{
  "dataset": "microscope photos of single blood and bone marrow cells",
  "train_examples": 48542,
  "image_size": 32,
  "conditioning": "none",
  "objective": "edm",
  "attention": true,
  "init": "torch_default",
  "optimizer": "soap",
  "precondition_frequency": 50,
  "adamw_lr_other_params": 0.0015,
  "ema_decay": 0.999,
  "steps": 9300,
  "epochs": 12.3,
  "warmup_steps": 460,
  "adamw_weight_decay_other_params": 0
}
Rows from block 5 of a small image diffusion model, named by matrix and row number. Rows with one number belong to one channel. Each number is 500 + 40 x the weight over its row's rms, rounded and kept within 0 to 999. All counts start at 0. Numbers have three digits each. After the name is the row's rms in percent of the matrix's.
After each channel's rows are labels from the 100 images, of 14976 (inputs lightly noised), where the channel reaches its highest value: "top examples" is what is common among them. Only what is clearly more common there than usual is listed. The data: microscope photos of single blood and bone marrow cells.
# convs0: first 3x3 conv (model.enc.1.2.convs.0.weight, 96x96x3x3, each kernel summed), inputs 0-95
# convs1: second 3x3 conv (model.enc.1.2.convs.1.weight, 96x96x3x3, transposed, each kernel summed), outputs 0-95

convs0.20 091:526494471497483524489499497510484470542523483468516466477527482458506432516458520385541487496452567554483438466479442440463495519512485511492426490456477510546461591476476504512559590552534528447546504554459503545493520528549519518479500420492534453430476491519469610487527566473507424497
convs1.20 104:494520480481430477518520491474452484450494510526471461475475453470534452480492475436562528491563447494500532571514487396447482477480505589500535432538490436479408559515536454563512493472495510546426539424462532470488505500498514475478497404553481415504506471469497559500479537472486478445
top examples: smear: peripheral blood; cell type: lymphocyte

convs0.30 113:519533503453519527502499430479483526485489490489487514509526567548515568490462483512447498471433495513452426441458587491494550464525381491465408495434501497447559460503503521464503553584588505502572538486494517497545523529457528536511528575500455528502489488469521438505551522476543446469
convs1.30 095:489430522543537431461548522480454523497498494503548483503554473530511577489580555459513486539536516543577476463554500469481501556449572467458564460528530499492521464564474515444572549472510491515526553496469549569552549492553560464556550509545512522487529539533550506429485482482441538533
top examples: cell type: segmented neutrophil; smear: peripheral blood

convs0.13 095:470534462529411516455482419433457486491478512554512410473462433474509549471520549518484526513543487535492536472446555459497529533525597489494491513464524479565479515509501426539545506565507459458516462467493457517515518539519534492521518516495467649526487492511450549488452541476555484454
convs1.13 090:518544475547428454575465577559527548499536498477519520528490541499445435507582496524454502522516498484513502551509481513475444504491496490520473515514484458510529482453532404542512506446521489527474505512405522502480413453495496554521509532455634559478531568498531465538449469447445484510
top examples: cell type: segmented neutrophil; cell type: band neutrophil

convs0.79 101:480536584515552495455517523498499534568510488509473512456435470511524525533494502502499490467460449479454496465552559506477445515435524492443451542525467540514497515556533590541488510509521521498562455509470479427521477478403463547640518517556453496520508492467448489501399516450533497479
convs1.79 120:519490422528463461542539500508478497473485495487458467505583577491503485427516485514487485477505474478497479557485435492518489501450522534517525447525466563437447508442548430570464458418435479497484584482491525544410484510508466488396486512453558511509484461508445459497415467449509493473
top examples: smear: peripheral blood; cell type: segmented neutrophil

convs0.78 075:438509475529543513492528521453540476494514513454511471520514416501568493475471488489443518508544531455514554475488504502544572554490485488504523432492576525482539534563509583608457502493465469431504515489452465496450568459525530452451508506512542509514517501518439494442570473437510611446
convs1.78 092:501509533504429532444500479519497492508446507481432490494455510470464506457487437493499480501500427445505492534542418502521399491563488553514538485527453524426475515484470437414476485458459485501494465456458494470441494544562501542516401510441525518489442591492580503535495465483570467482
top examples: smear: peripheral blood

convs0.14 124:506487502477469512517503551573474522440424478477477474485507470452560648509494505557494506453510492527447525433475479434463463446443455480516531526603500536490473438517522512504557491551495501533534454607529523503537518513483492562457486500486438494508516487545447475454451519472489516438
convs1.14 126:473443425501492438495514479506514527455560479469513437491534485532488438434496470537472468504453567437486422490510511485482489483480459541470497531459467514484486507545505562449468454450463525516475477570514477453484489492551453500525455441510475599542474454441531427467621504504487496587
top examples: cell type: segmented neutrophil

convs0.76 108:498546495531448515489517543488503510551466482483479506521528453481495507485424495549557546545463490572483578567519536490501513455430571502491567535641543496569530570481518514512514470512477495605499514548419562519498497512511476468443498483504429486488486464542464573492488513507465538489
convs1.76 100:455493475461526479517500488474464514481485550453468477470518554527562539456535469553422390481444500481525529468584473490429466501511434451493437497495478424501498531438461519505533495486489472484487523507497533454405514498454433465497455491503531518469510518468512375507551531492455513591
top examples: smear: peripheral blood

convs0.16 100:520500490529444500515527490462466514527448473584505497559438489555557518508518509586438526488440496529509539595532564548480500495601581464528487440576469433553492482530530440493558465505537533485508481485530486544511532512553458486533514484505465585524516509558441468559510499513492471457
convs1.16 088:565487493480472476555518490539518548510461523483553527521569586515499475501511542543546447492504512465495538433425436473547495535465495540410501565535499503491484524466541524483567565557468589567512555595524515484499489517523554468522498591507520478545467489489487514548460553526572490483
top examples: cell type: artefact

convs0.83 098:520430469491568436518595578485512489543487450457441506472505461511528512431457537478462589543440551509497533494507490511476535528560518519494483497566473458532515473424503490518458480484519549513638485518484473505521497471439488521501423566508474495513486546530529513505473416460531511548
convs1.83 076:512559446508534492484480525446441524491525483513484492543478461515466475496494589490503524470515502521523473554447479446456499548483498482507602450591483529520444471451554477515554545576527525525511505490522428521539499469486550483548472547424569473554471436528528606560498478465516566511
top examples: cell type: artefact

convs0.72 102:517522487535511583470548467546487497492566498422542561528481557543535484470580492606552481505496528472473545501485467535473455514461527456454462417539483515431483462577432477548466465511413441457518485503443510486469533473535483520480459542492472466491514551549521501583494544517530495505
convs1.72 106:492461480528458441450421470531473441387449454467502509426529528532474520504465537472482506432533496498464444469515443537500450527557540538527496569482504554516490505468542495478472545462563462444538506510514455540507469473420508538478548514430577497464512490552423524555511514538525445503
top examples: cell type: artefact

convs0.60 077:516491525515527476549415560489476542498502535568547480514483544503484504538471478534467495455482445467562464478479478467488522485435452537493458469482468546458488539534561502462498432503585596581499473525444483535563510442478522540489496499405504447476447444436479412477459502498500446472
convs1.60 120:473507490551532498433490396513478394498526525448446488499463480462475494492487451476542499504497467453501535482543512470463428525494490488521538463480477455489479459486495480438546563491510421481414461481549526484456495471475421530431412489442503479508425395517564488528469461504513506489
top examples: smear: peripheral blood

convs0.70 101:469476504486515528501514393448431504527545467532510513469586537519401473502517430530542494515569483530565557480470479563519469581406534494495498490501450535580495530532493445552508467469448477487476510434513518435515501519515462527472503514490571476529539478435523504570512490528547486539
convs1.70 095:479566518562415468490473581532514481530531508489471525475461485507539487514456592506498484504492486565572436494565532438529541525507487493495449482483478470564490500512580559429531467540451517446505518456419457487470547495514504398537477539477505556522539563552477485525525534525481510569
top examples: cell type: artefact

convs0.10 162:525504477477531479544459496496581501484594461471520470532524503491495439584402518536490469420500519455532494514487433517578486581591553546502442503566482434492505564518458488538499586481554496475538533547547493538487506461539473458517515492483522507523484453541495478513477439526447483532
convs1.10 070:512464450421450495482536439474550530435488527538448454437543472494491544476522422462518515482461456497454446509491436478463565542456547490419440476537495541474496424550485493494523498493529474539485433509562498557479513543523400500522449428494531542529504504471509551537463526509457445544
top examples: smear: peripheral blood; cell type: segmented neutrophil

convs0.26 094:475449480428537451545445553483459495505443548465475387474550530430457577489488563477506554534564475515521449443455509493499504506460533520520581469474469498549487443520512550520508463498471473517502488523386435428496518533500504514473511458538514542422447518474533543471516483530498530519
convs1.26 095:458593536428435520515491462537464505532497487508540548463488538424518446472525436477480484471500476471528555580545579577493513471491515506506513498545567486506531556478493504459524403534521520556453497447480501517497550493559552496462545581493485502559530512531552405503498462450531528495
top examples: cell type: segmented neutrophil; smear: peripheral blood

convs0.51 094:519497475509469416520511554519530535484543494465446497545470563460480589472503517473480475498427494560436490523481472475515496473471552552482464483422475453496549507500489484560578426477455498472550496452500475496491503457480457547454469471441436529532503493603552595488531561532475535549
convs1.51 089:477498485428506469554509483493450477466493435522505480525524515596508473456487525554522539469550521496491485561467552559554474510477469546443439509553551565475530485522531484481558502462505478435485481512432555488518561392517509458495544536500537398513564501437506494449504495482530411466
top examples: cell type: segmented neutrophil

convs0.8 102:465489488517458506465523503487482516472464480569510436439499450470454538445566535469492523468577495541495515501484527552506458574424586500536475521481460478587471551515497472528519491551470435605463527511449464565480471475494515469479500439503463529555476509433547553518551517461495495586
convs1.8 096:464529482480464506607466490564455508586489495500471523594501576482543494496435486533512499451466526447523534470468499498530490417439483465509517457491572439473500462470491552538493475491530498452437506466482496490545511556449505521478483498521592483476560546570472402512468490487558539465
top examples: cell type: segmented neutrophil

convs0.46 085:501481436466572534513453500432421499523581492580513586508460565539450546501443487488525488508462484554478543484481508485543573554505508494563437448499516477515504456525542508482462504467525536508535513497468460451499497501461517529389513508506517541522499544405420535537541538519488457546
convs1.46 087:548526526473376459497483543482539490464476506478589470495510480537535523436468525489476469464527470478498486512499465504441443507466529561462450548540420516524587558479560506502532524518457494489546439430522477561512478482534531450530516532567534480476498498546497497585396481488450466515
top examples: cell type: artefact

convs0.45 070:495528513519468433598492469479597541412502513540526484531601528485552482436552516456535513486432545493498513479502495498499446503474499484488499528524507484459514606503531469498530532480468546517600505449492485442510534513508517484502510567467496458432505542502453472582550510486508511598
convs1.45 055:493573556541485396483469493461497521429490464513481545535507473492470578439585426524523493487481544515538457516461558534492532510525478494577547481498410512520581437508412521436453463529509418524526517442532510516446506502476473491492525470441524519524512570485485557505498473520513519491
top examples: cell type: segmented neutrophil; smear: peripheral blood

convs0.57 072:520517517477470524518485546445479508534528494466427489435497569446409437534543495444494471537461489564489537539463466519540403429481441521461452546494544512508526521470449503543500562526552602493516509505535492513505539495532492492502588493477512520532483528472557447541398523470464504543
convs1.57 054:512553438496444516500561452494541515515458452406539507474499503522510473500520502603545480503561575491429508499479532488500516567547538513525560533473556460534579451568490439488466476452548442519510444459531518507606564558478486432494489481493453488530516493515496441512469506499537525514
top examples: cell type: segmented neutrophil