config.toml
optimizer = "soap"
lr = 0.0045
grad_clip = 3.0
Rows from block 7 of a small image diffusion model, named by matrix and row number. Rows with one number belong to one channel. Each number is 128 + 24 x the weight over its row's rms, rounded and kept within 0 to 255. All counts start at 0. Numbers have three digits each.
After each channel's rows are labels from the 100 images, of 14976 (inputs lightly noised), where the channel reaches its highest value: "top examples" is what is common among them. Only what is clearly more common there than usual is listed. The data: microscope photos of single blood and bone marrow cells. In brackets: how many of the 100.
# convs0: first 3x3 conv (model.mid.0.convs.0.weight, 192x192x3x3, each kernel summed), inputs 128-191
# convs1: second 3x3 conv (model.mid.0.convs.1.weight, 192x192x3x3, transposed, each kernel summed), outputs 128-191

convs0.35:069078131121100107088074067127109113155117088147189189128116127112113149116129144130169083138097125080151170170158144119101089149109117134122117142140122090149105151134129159111100136112128126
convs1.35:121117116125132116120152151119122116123130113075182143132161145203154108129168167171148106150124111098133081118085112141114151116111137134131088104100165094137125119148124110115150162128129098
top examples: cell type: promyelocyte (44); cell type: proerythroblast (27)

convs0.33:121139095116124070140119080158130125097118134137108123121142105158099115118120178141070106105135150146126126156119143121119114138091155098153113095132110104098143113116154132126090093135134109
convs1.33:134141132123110136143139093079013130157097155143106110103106082134116100128110111116120144124123127116113154135106114105123120107145126140120112123105157107129112094151115080126143095105118091
top examples: smear: peripheral blood (53)

convs0.144:155141161167130101132114161084118116116095132128167158160154149171084140126177152110084171145097106123129118155122118135126137119138099093142133117109081094120087134148135152134106115148148182
convs1.144:112135118153103108133128142146109122146104100085112148129102116071150103168110122152141151109121142136137196121146161125137108078097158114131137154158149132108139136086144092187125133130094132
top examples: cell type: artefact (25)

convs0.169:129138133131080116100136136130101062138107142125104142103175119158136107143103096148119135174147114138147082113135173179102119082126105140143098143145143136076098125112153151104119113110132129
convs1.169:127150116191144136097122157157132126133120100065117102123164121111126144172122174113120131104122120097166116112100164114143173136103110110123135127104134144109157074104151134139133115129134156
top examples: cell type: segmented neutrophil (47)

convs0.20:101126119114121059132161139131095119150153132145144174113131155138138134142122104105127113158178152126142123146126128151069167117132085125129150126151167174119093148159100187121111110126124158
convs1.20:125156127167162109139143137137175116147135126113133143146144153166167125159141143176135149103159104130153115127147115124126148115171133131136109117102076120088182103124112110134134123122161137
top examples: smear: peripheral blood (88); cell type: lymphocyte (51)

convs0.44:094077098093106111121090124141082114112104139106110133106104133136143120112227119151089069123130092115156129150151159097152152111129124128159105109113117165125127100114110147129133141119136185
convs1.44:131111130154127114119091159132148144103150149175138123170122110145131125137143138124165148111130125137166087135139133191121122132159113163126092144095122127109118100118152103134098127149101125
top examples: smear: peripheral blood (86)

convs0.126:117115149169151146119130139101115106129100176183132110051111163139135104088177155105140100098111103167131136169156122098169110131113109134106136088137126103154108114099118079150158121116138125
convs1.126:150130125145147133125105174132159117138087130120143160164119132126121121094120083099128121118131128112126161119122121133117110117040115113128099125114125104115170127144127174114127157161138132
top examples: cell type: erythroblast (32); cell type: artefact (26)

convs0.140:143118120155200152136118144120075112108133100114106121104131094154144114114158162124131073077112124128124134132107152112159131138149149133139119151156141102118078116136105126154130115125164123
convs1.140:100198136161122165109086153128147109123094140132139121124104116159126127133138173101153127151127099128111150102141115173130137121184139097089144157165111101148121126137131119117090126146134195
top examples: cell type: erythroblast (44)

convs0.152:153143104156119119150140146093125100134108121130154179145163145167107142107134149113114173109127135169081118150121122122132086120134085113159119102131099118148102135196101131117091133109130151
convs1.152:136130120147135126116140094121118158157142152158166119135163124141149121111115126107128143137159130123113109110148148167148132166072155134136161111157136130116114165121145145121110129122137081
top examples: cell type: eosinophil (28)

convs0.154:118142155177105135135110094087122100141111143164142153124164151150108162125163149124092109130153143178151122128145151151161113131102106105129117087121097169125100140146130114144151148140130119
convs1.154:085101128108130157132138174149096147078095123072159116123082099132144099109122110124187141091124145061122141157136092134151143120166146101121131153112113107144138149112139123119127125157080133
top examples: cell type: lymphocyte (35)

convs0.11:100123163106123092148122131113124146140113152127124131126108120144120100160133148120185115167153127171124137142150145161144105089117146123120159121138104134120117137094132122096111117087158188
convs1.11:119141093116124097104170118118147140123155158103108134131140152139157160128103091138101113140149165104122133111149178133132112135127159115135113102075126180112138082104097119120139114110126126
top examples: cell type: artefact (46)

convs0.51:093110159162130129136188126109114126143100129130115099108094129135085132112118122146122100092095122169132163114114139157136150091162111120122118098078110146145144124142137116132147120141111167
convs1.51:114123157145108128103105141085144130124082100106106161141100127115108102103131150136156167138116141157106149125137189148109140176168115107127129163135106109120147149141121130152128091136132110
top examples: cell type: promyelocyte (29)

convs0.15:141126117147178128128095177129093107159116133128127148141138133154138160127154157182089116138173119133145112134117118147144165146157130151133157104128127144087144147108136182119134165133155122
convs1.15:124087121129123129110095117137134133122111129122107117135100110110127076102098123126161175122129127148125170138099115175136107146131136071130139161107137144156133133116135120159130138149109123
top examples: smear: peripheral blood (62)

convs0.109:154085112138130114128107117102106141095109092150121185101146097116127148099151106148087119154114138177131097110119148091138136123109109145160117163142109130143139131088139151152087123150122135
convs1.109:116143110115108144125172126126110148158134102140128119093110106147113128138128176101153155098133089134172111104172113109109104111144113139102162104147108084122124103120099093128111114110099101
top examples: cell type: promyelocyte (46)

convs0.6:090123124138092144119144139135139159158148127124130142133135123119122139145135116085153112125142178136150183151143156208147142117089076147124140092130099118151140105123110110173092135076116158
convs1.6:109145163136125121148179081133186173128119133141085119092110156124152123127099140103124136111140121109138073132119127086112121104179148090175130120151113085122091131157134111103097167135143150
top examples: cell type: promyelocyte (25)

convs0.105:104124102170125148090127139153106125146127078091136119142098140168124138119109138158127098116109120174111140137182152145133167115121148142134129130099146126132120095096104096130088107102111122
convs1.105:098165138113145096114134152117133152152140103081108128129092125159133123109081125166138143120141149092126153151184160152158114116131130103102141121164149142110148116111137089104127082130153129
top examples: cell type: lymphocyte (61)

convs0.47:121163130099110095151122126139096080124122118194127141101123107114108120087173150122138125114129135130138073117102102064132137136138114163105116102121140115101116113147128114147138170069109141
convs1.47:123092120115137115112109151114142140117122134044123119143104128135124097133127119178116128077126148096127191160139068141144130156122137166100154110163119143129168110132135121090139090147141109
top examples: smear: peripheral blood (96); cell type: monocyte (27)

convs0.164:125177165170141158140122129095140118155117152125111116125143172125116166116177162152074088118140085149124162135141154143149118133134106112117136101117119130147096128185112117129113098132144149
convs1.164:104119120109117127108108154099131163112125131170101114134153166153119119110150121122092105120112123097091128122108082127173116160149155149142132133144136103104157112098107145122146077132118162
top examples: cell type: promyelocyte (29)

convs0.46:116132099112103136099149095109113128123141077122123100122155118110132159117114130121148107114106114113126148126123079109173142116130156121144105163118141121129150119122137157145133145140117122
convs1.46:120151153141151084126111150099120120113115157175139137110123133172124112093143131154120118125130162133130143122143119062112115099172101128104128133160116074114138155135094102115121150092133093
top examples: cell type: eosinophil (28)

convs0.172:122140149134157228153135142148132141173166163138140122115129067130091133107109130126176100073125091133143138135127138134121105137141112125109142130139125117124153171159163143147136154133108112
convs1.172:164121148087138063151130135135116141122146165135076132128144105117141142122100126163090099069142152123130110127119124059173152169156136086139148122131058140106170112131133115150124099133115130
top examples: cell type: erythroblast (34)

convs0.67:134107172214126129083156190105091099148119135131117156107116138129122104107181132101155106100164141170126160115139177126142114118122135137132150154105100106130105139140143096146149094121143138
convs1.67:130107114173136142142113128129103103104121137133125113134121110134118147128102156129103168135123164107099151105127120102118101105094125138084138128141127108113127138122116120175106161128144114
top examples: cell type: promyelocyte (26)

convs0.68:108153097158152157159141130101117112127093144140156122071158153129093133153133122141132091140161126122123134141113119147115155130162112140145137102092121146089093183114182124132172155159122131
convs1.68:125125127137146116146108138096096143111150097089178129122086103150097111102097139148136127096124141122079137085123148102110120155165152137120152138148115102149121142126077141128079143132152115
top examples: cell type: lymphocyte (38)

convs0.66:150143095077149091125166086113103126093111139143138115118186127075130154104155110113122141127134135126165129157148173127167126143142135132114154146142118149118159120171139151152130177139168113
convs1.66:106075142131093121122130130131100111113150105075139106151111131140157152141098127117168119104133151128152171120130117175118109133147144117120121123111144152142105116111133121147097111153137140
top examples: cell type: blast (27)

convs0.108:113082101104157136164120178156127130137149106158063149135116121134152104122148122101162118151118145121124107149159151135139067148141120153129092141104154137144173106125125103143119094147140140
convs1.108:104110088093119108114112085087122125171133110131125111116145122117083167094118152135123124142132128156125122169151156158121158127128163129141101120093157144145110101128137101108139140114139106
top examples: cell type: segmented neutrophil (70)

convs0.130:156125147149148127151104139113161132145138128143136122172098089142153147148141096143124109097128151144154169113122117108170108114143111151138108120117154087131099095116092118116139131135129092
convs1.130:154120109092101139156124130140119116131101108098125138123108135148140150164133141097157119115169156122133149158081159101083152101153141082110172152128160160136132146102125115079114165140120109
top examples: cell type: band neutrophil (25)

convs0.92:130137134128102149080081124137113132119108144135118146136143098120116143129117088123123167119158146129125148144123104127128110127154145137155153085135101171106126123073164138104171138151129154
convs1.92:124166100106154168144097086132137106171102129122148121101142104159135124118134148107124145104105112121122152148145152089126136150110089166149155157153092132113091118151137156092112113153174133
top examples: cell type: segmented neutrophil (74)

convs0.141:139101138100112122140118113100153116117145117152158159133156120081125143145162149162084155166110107108180127174140154121122125138119134105158137112124168097107150129107130072122152184132149123
convs1.141:116112132140149125148173152131152104135141129146145120107137137126145171144117136101118165138123153125106168093137145137120131129094134159132095140119136127096162108100083134154097135116145075
top examples: cell type: promyelocyte (40)

convs0.145:119165146174130162134148135091121106135113184151114139140090139145126123106159140106074101104109122155136164137134149140146146108113089108169142119132121136117112140168115124109118107089150160
convs1.145:134163113108159107147095125125148151154131161159139135155142106147096146133164131128097159144168128111115162113123133117141155164132139138141138124138130176150162126104131149130162136137138092
top examples: cell type: promyelocyte (59)

convs0.178:142149150135175151105118120137096171139133117087158077115117182146178171116079098136111142158157133104160140138165141117156121127098144154133094115160151110126139126156120139104130125109140119
convs1.178:106120133122165153128151147094146142174109152131171145135140125139114124143146078102117085122125132137091108117117142096108100159106166116113154122190122095099169125132119137104126137139119167
top examples: cell type: promyelocyte (27)