config.yaml
arch: "unet"
model: "image diffusion model"
dataset: "microscope photos of single blood and bone marrow cells"
train_examples: 48542
image_size: 32
horizontal_flip: true
conditioning: "none"
objective: "edm"
cond_dim: 192
norm: "groupnorm"
activation: "silu"
weight_standardization: false
widths: [96, 96, 192]
blocks_per_level: 3
scale_shift_norm: true
attention: true
upsampling: "nearest_conv"
init: "torch_default"
residual_init: "none"
optimizer: "soap"
beta2: 0.95
lr: 0.0045
beta1: 0.95
shampoo_beta: 0.95
eps: 1e-08
precondition_frequency: 50
max_precond_dim: 1024
merge_dims: false
one_sided: false
adamw_lr_other_params: 0.0015
grad_clip: 3.0
ema_decay: 0.999
steps: 9300
batch_size: 64
epochs: 12.3
lr_schedule: "wsd"
decay_fraction: 0.2
final_lr_fraction: 0.05
warmup_steps: 460
weight_decay: 0.1
adamw_weight_decay_other_params: 0
Rows from block 12 of a small image diffusion model, named by matrix and row number. Rows with one number belong to one channel. Each number is 128 + 24 x the weight over its row's rms, rounded and kept within 0 to 255. All counts start at 0. Numbers have three digits each.
After each channel's rows are labels from the 100 images, of 14976 (inputs lightly noised), where the channel reaches its highest value: "place" is the part of the image that holds the peak. Only what is clearly more common there than usual is listed. The data: microscope photos of single blood and bone marrow cells. In brackets: how many of the 100.
# convs0: first 3x3 conv (model.decb.0.2.convs.0.weight, 96x96x3x3, each kernel summed), inputs 0-95
# convs1: second 3x3 conv (model.decb.0.2.convs.1.weight, 96x96x3x3, transposed, each kernel summed), outputs 0-95

convs0.1:142113126106093130092168134142176176089155145140166133096144151116155145131126157119131117149131134129109120128105124110128051141132062118107103167090149125106116143161162102107132134120148119134157102118126133134128082131076126148135106135096119139139117071148106144130100109162141133127
convs1.1:119121183167136134103118120116107136138125106136152092163171119135123101149134172144156126138107103127109112128126171119137144140116083148130116112135078118131108147128095111146164124144110193079096183136164125104150133102150133126133157122129133136112134129043137104147112137146131111107
place: top left (46); top centre (33)

convs0.3:136098111149122117144146111164081124100134119108106127153112140096107141131163091132080126097147104146123125183125097147140183137153151142148117135131121131131145107146096175158176109125108122136157148112159169141159158168123091102098155151147145101077147158158142111126112118144126135138
convs1.3:139128138149124128136164125138056175136076124146127106143103134076130138093125125110161113107153139123138089153077121122150117131116099155137107098138165153072096107121132157150172133167118145141131157151139125125164138153106093110152164151126125132100151120095115142104122106162113117114
place: centre (55)

convs0.33:171108115125169165120144141119121078111125124136120152075114071126112113126128177082117106116113086147129111139119130132095096120101116129164126102115124133143115135110110092097139100135085086103131107140129154124160139135117104159121108137129112125114083180104126116175123150085099096120
convs1.33:104135132135107144121117110191090146100149127171142132151113122106107136145143108145121123148111131161109142147118144121121146131136139144069121164143134126130123105098120103085136099125121142150128112123119130129130077132111108140095120163149155124136175081136128164128093067160089067081
place: middle right (39)

convs0.85:141108083129135121137110142082140135091105175123106119099125136100122127151119110122159113162164088114135178133181138158088152121111140133089119093114120114135149092116125082106141137108117103152093099141178116137094182150095112108130140163134133130099140124158119152153139129129156153103
convs1.85:119101108135113153159144142169114102125127122147135152125065144090116127077153097140126115078114134149146090163031120114112128178089106104119168133129141130134149142139157130162114143122143139174119168133102114157130117122136141108146118125116127113122155124152132131140173134133105139129
place: bottom right (29)

convs0.65:137063119080149117129104104121138144114139095069157132109125163109103119155128128136143097105184102166143104108120122146124065121166076131148091071138116107142145124113110132140121120093125118174130131160132122160140165126116095148138103114115150105131120126130140122097127102115105125123
convs1.65:128170113163142100159120137068180134147168116158122136129128115126130115091112138095131152136115153111140129105127139098108124130043084082117163149132137139140090179156167116128141152171128141131115161108142146140121138111140127126101142087110101156101111158121117120149104129114122131119
place: top right (27); top left (25)

convs0.83:098124161126132124099128178119076115075151104125148146129145119097092127144116130136076140128122119131117160129104115092150121133094132151180127193105194120151133130117130125146128101151100119112134126097106133130125090143081098101128143122115125114069123161113135121130127164152108137149
convs1.83:133139115096124106112139095116209132133132174101119121116106102136181179115176140146132173122144159119131127137130142147145143163133132108110116084098065126133133147130082132127135108105152097159127148111130117137106152103161164119137089121094108143121092110120139148143123117132163102127
place: bottom centre (35); bottom left (33)

convs0.16:097110094108135125175120127127115133153118147091110115091142166128110096125145139107111095141148116117113077126118142141091116135117074151116112099147098129120105143106137130049095150129126102109156138106112118154117132123115142095103147118129106095141109152072124133131106083079128109082
convs1.16:101151112122162133141137133093134138105146131091148149073105159128133125092142175146143114122171113139139126110115133135102107101118150079144088123138138113213119123138122140070147129098122102114160149136104133107152149129138140172151153119091099141114093142154114142133137143138147164171
place: centre (67)

convs0.44:109095095109118109090117140099148108128163163119089101114106154172142121123140113157107119107154116112137117138119123143097078113118090109104121185119100167154128126163154111059148142163118119127122112102121083118120104143098155172144162131142112146134130118117141162121149138134094128086
convs1.44:141119129129149120173127128135048134154081107137152169157124109099106127146123107106131130139145126137114112132130112139127154132085162147148115076136170124096155136115130179186095117103124115163128167096109178121120142122168105088136109118124141141135123121137112112156126152112155150161
place: bottom right (39); bottom centre (28)

convs0.28:155114086133155135142096128127119116127144146095122104127100139066127139128123123089156105149144125174106146122120099129116103111145127135113124064065150116179079108119106090136134124087113161076142147103143148155145145090119131146162142144107157164139128110116136154150153112129130119144
convs1.28:089152111155118100165160137147144111143133098122136092123129104148153131099132163160152113115148137112147155155113180117118154151103131108098124125169120088140085138126156143101153153134118108180103076124137152137160088127143123129086116116163066122107116153147126113130099140158111144156
place: middle right (29)

convs0.72:093107164170102136139107128151141104166126158158116179113146114121084130122085132131133114072161137197109143157105113098127140110141119146095131106156131130163160088122131158120141108122159141159069124135114088139139150156127141119148130173145116143093143136124125151128148144114133114154
convs1.72:137138120069153123101114135136139171131161134104104148146137106113120133136132149098157127139121159133118144130139140166175144130117145131155128114105095083161116191136145091137118094172113127114163141109121139133106172118160174149137149157118134119121074118168142119140121120171114140188
place: middle right (36); bottom right (25)

convs0.7:135102123108103088117113136084133140090129115137146099128150160103110136134119177106112123126138113140103118147118111089160119147098167131173121146181135099127122102112138137129060122131083147121161109127147166141153067112142116157119119100098099140133129094123168114141141142176125159121
convs1.7:187140145168140115079118086111118142148141131105125102125120135113188094123157107175105136102127115132137102133138194152096096130161122136126120090079115140131160123122090123104153139143129108129107151122156108073137120156115148103131100118133143101109128124084087112121130123104127106108
place: top left (34)

convs0.59:095102134103115152111082108126114114136086128119097153146140142111104160128129084121119093158131136088103084148085167146154115143143146116135141111135112174088163135155085102157089097146149134132139136078129127137105076136102087126153133114129098144140129117136132140087155115125108130088
convs1.59:120143112119135129116130134182158130110141145145134137116162106091086106161126145152106122081100119115147163084154120122141119149112139120059145170129106087119168149118110129148170117115154117119181131131166170114157113151136146168127124117159146110107129133191143124131113106119151143115
place: bottom centre (37)

convs0.89:121137123133099105142081134115124130144144131100091082143119122149117132146101093108145077137125113100135123125110170187120115141115140117076150152101107169083159105092083105152132124092122127116120130114105137145063076120129143112121155121132150149100134135122121084101136094113128118154
convs1.89:065153159157092100121150132127132118130132120125156135126145077122155123145123154129089130109093128113110160110134106103111096117129135122103119146078121135153097130150125169122160122110156156133133170170176138136125183119166122180121126083142096153151131141126138129127100099119132147082
place: top centre (28)

convs0.53:144162137130149143123088115157137155115117127118072144119160141086083128176111082112186084146144106159189121102114143089151125133139139104138107098131150137124129134147133161178109093106133129127126121093159096157130150129126134130115148116110105078114156118123135111127125107128120084135
convs1.53:099104134146118151128167131136144073150146119126129127136102110174172126134107158125125136098111127094092153117119131119077119175099112096069115181163106152126104149127104111111169110147127128126132118159088142135129127106103098141119129120150124186131100147154142120110103095163095129138
place: middle right (28)

convs0.13:098104095104137127167102138083133054113123142110116083140147130147119123129133075107124102154111130132105081156097135113115117117097102121116137156161145125124102146107142139084087152136099131140166156105098104082116130110111116095105153122129131113142113081116124152124123121155155113082
convs1.13:117117129100146140087139116111166121102171140051158180066141127097125107135152140106127132112154109117153141107119149164127134116128128115151092103126091105146125169157136106089105142112086109089172114120092135145137179139100152123134132114141127151105113150152109141145144142138152128118
place: centre (48)

convs0.66:157118069120058133117125097101135151122109090110111114136107103165119140112094112119136174155100084096145152133096155133115127157094136121105161145107125111111142107094123103124131151065121123090106110107108151085121092131119130143139131139124153120114146128127087114125153109134116118074
convs1.66:109145091133120131096134137139112150093118135146157098139086179158136133146121140151147091133120138108161101143137130128134123132134175148120127180125129104113085103118166103124148125083124117149102166132111056102120120089140064102091116130106110083142108116159113149099135130116120134135
place: top centre (62)

convs0.42:109123087120121087105134137150080153077134142117123133125152163134115072144118154111087107114068123129166093131120107124149075109106136127133126146141180132183132122106108134145100123176113145105129133103131138175135067134111114122108114117113123084136114146155124146111133102130127140129
convs1.42:122122185106137148148143135097170132158171149130149124112117074128146120104128130159163144123148145093106112069109127104161146147134134135154122097127102152121111147164101147116147120107143157123142133122144109084132157124143142103122091093088117186101109128105149153168083155127152122123
place: top left (38)

convs0.20:130107128094097135145121169169142129163151121164175129124113150171117123174136143116160124143122134129144183152107132116124133122100147129111129206121133112114151167133149107093149114102123136143143126165155161137116091140112144120152148104127118092141132083130125159113119116129201153109
convs1.20:102139104114169148092139119157099159078099119074114106171158156094133128135137119180142136152096087142138118101148155109137113148150132131143113082129125122094098113089112134098137117111100142123123160136109103103145118126118130144124169147114144159151166170142088127130151168117105097138
place: top right (25)

convs0.35:150143122089129127124093147099131048139159136129144096137133137119152137088137161103126106143124142079084100122134106135113096114124168147101123123154152095075120107111131098086107182110098130129136158115093118145144105111111129128130147079116125109131103096103111110110093145119128145096
convs1.35:142141131094198142101139089123167124089157172130116187127137136098124143133162114114137136144120124137143148150113164145158136116160118160116154149130112083108167134083111108095111130131112120123128132121119123131158103144109123146157145187147165124134151091134111158164123106168118093147
place: middle left (57)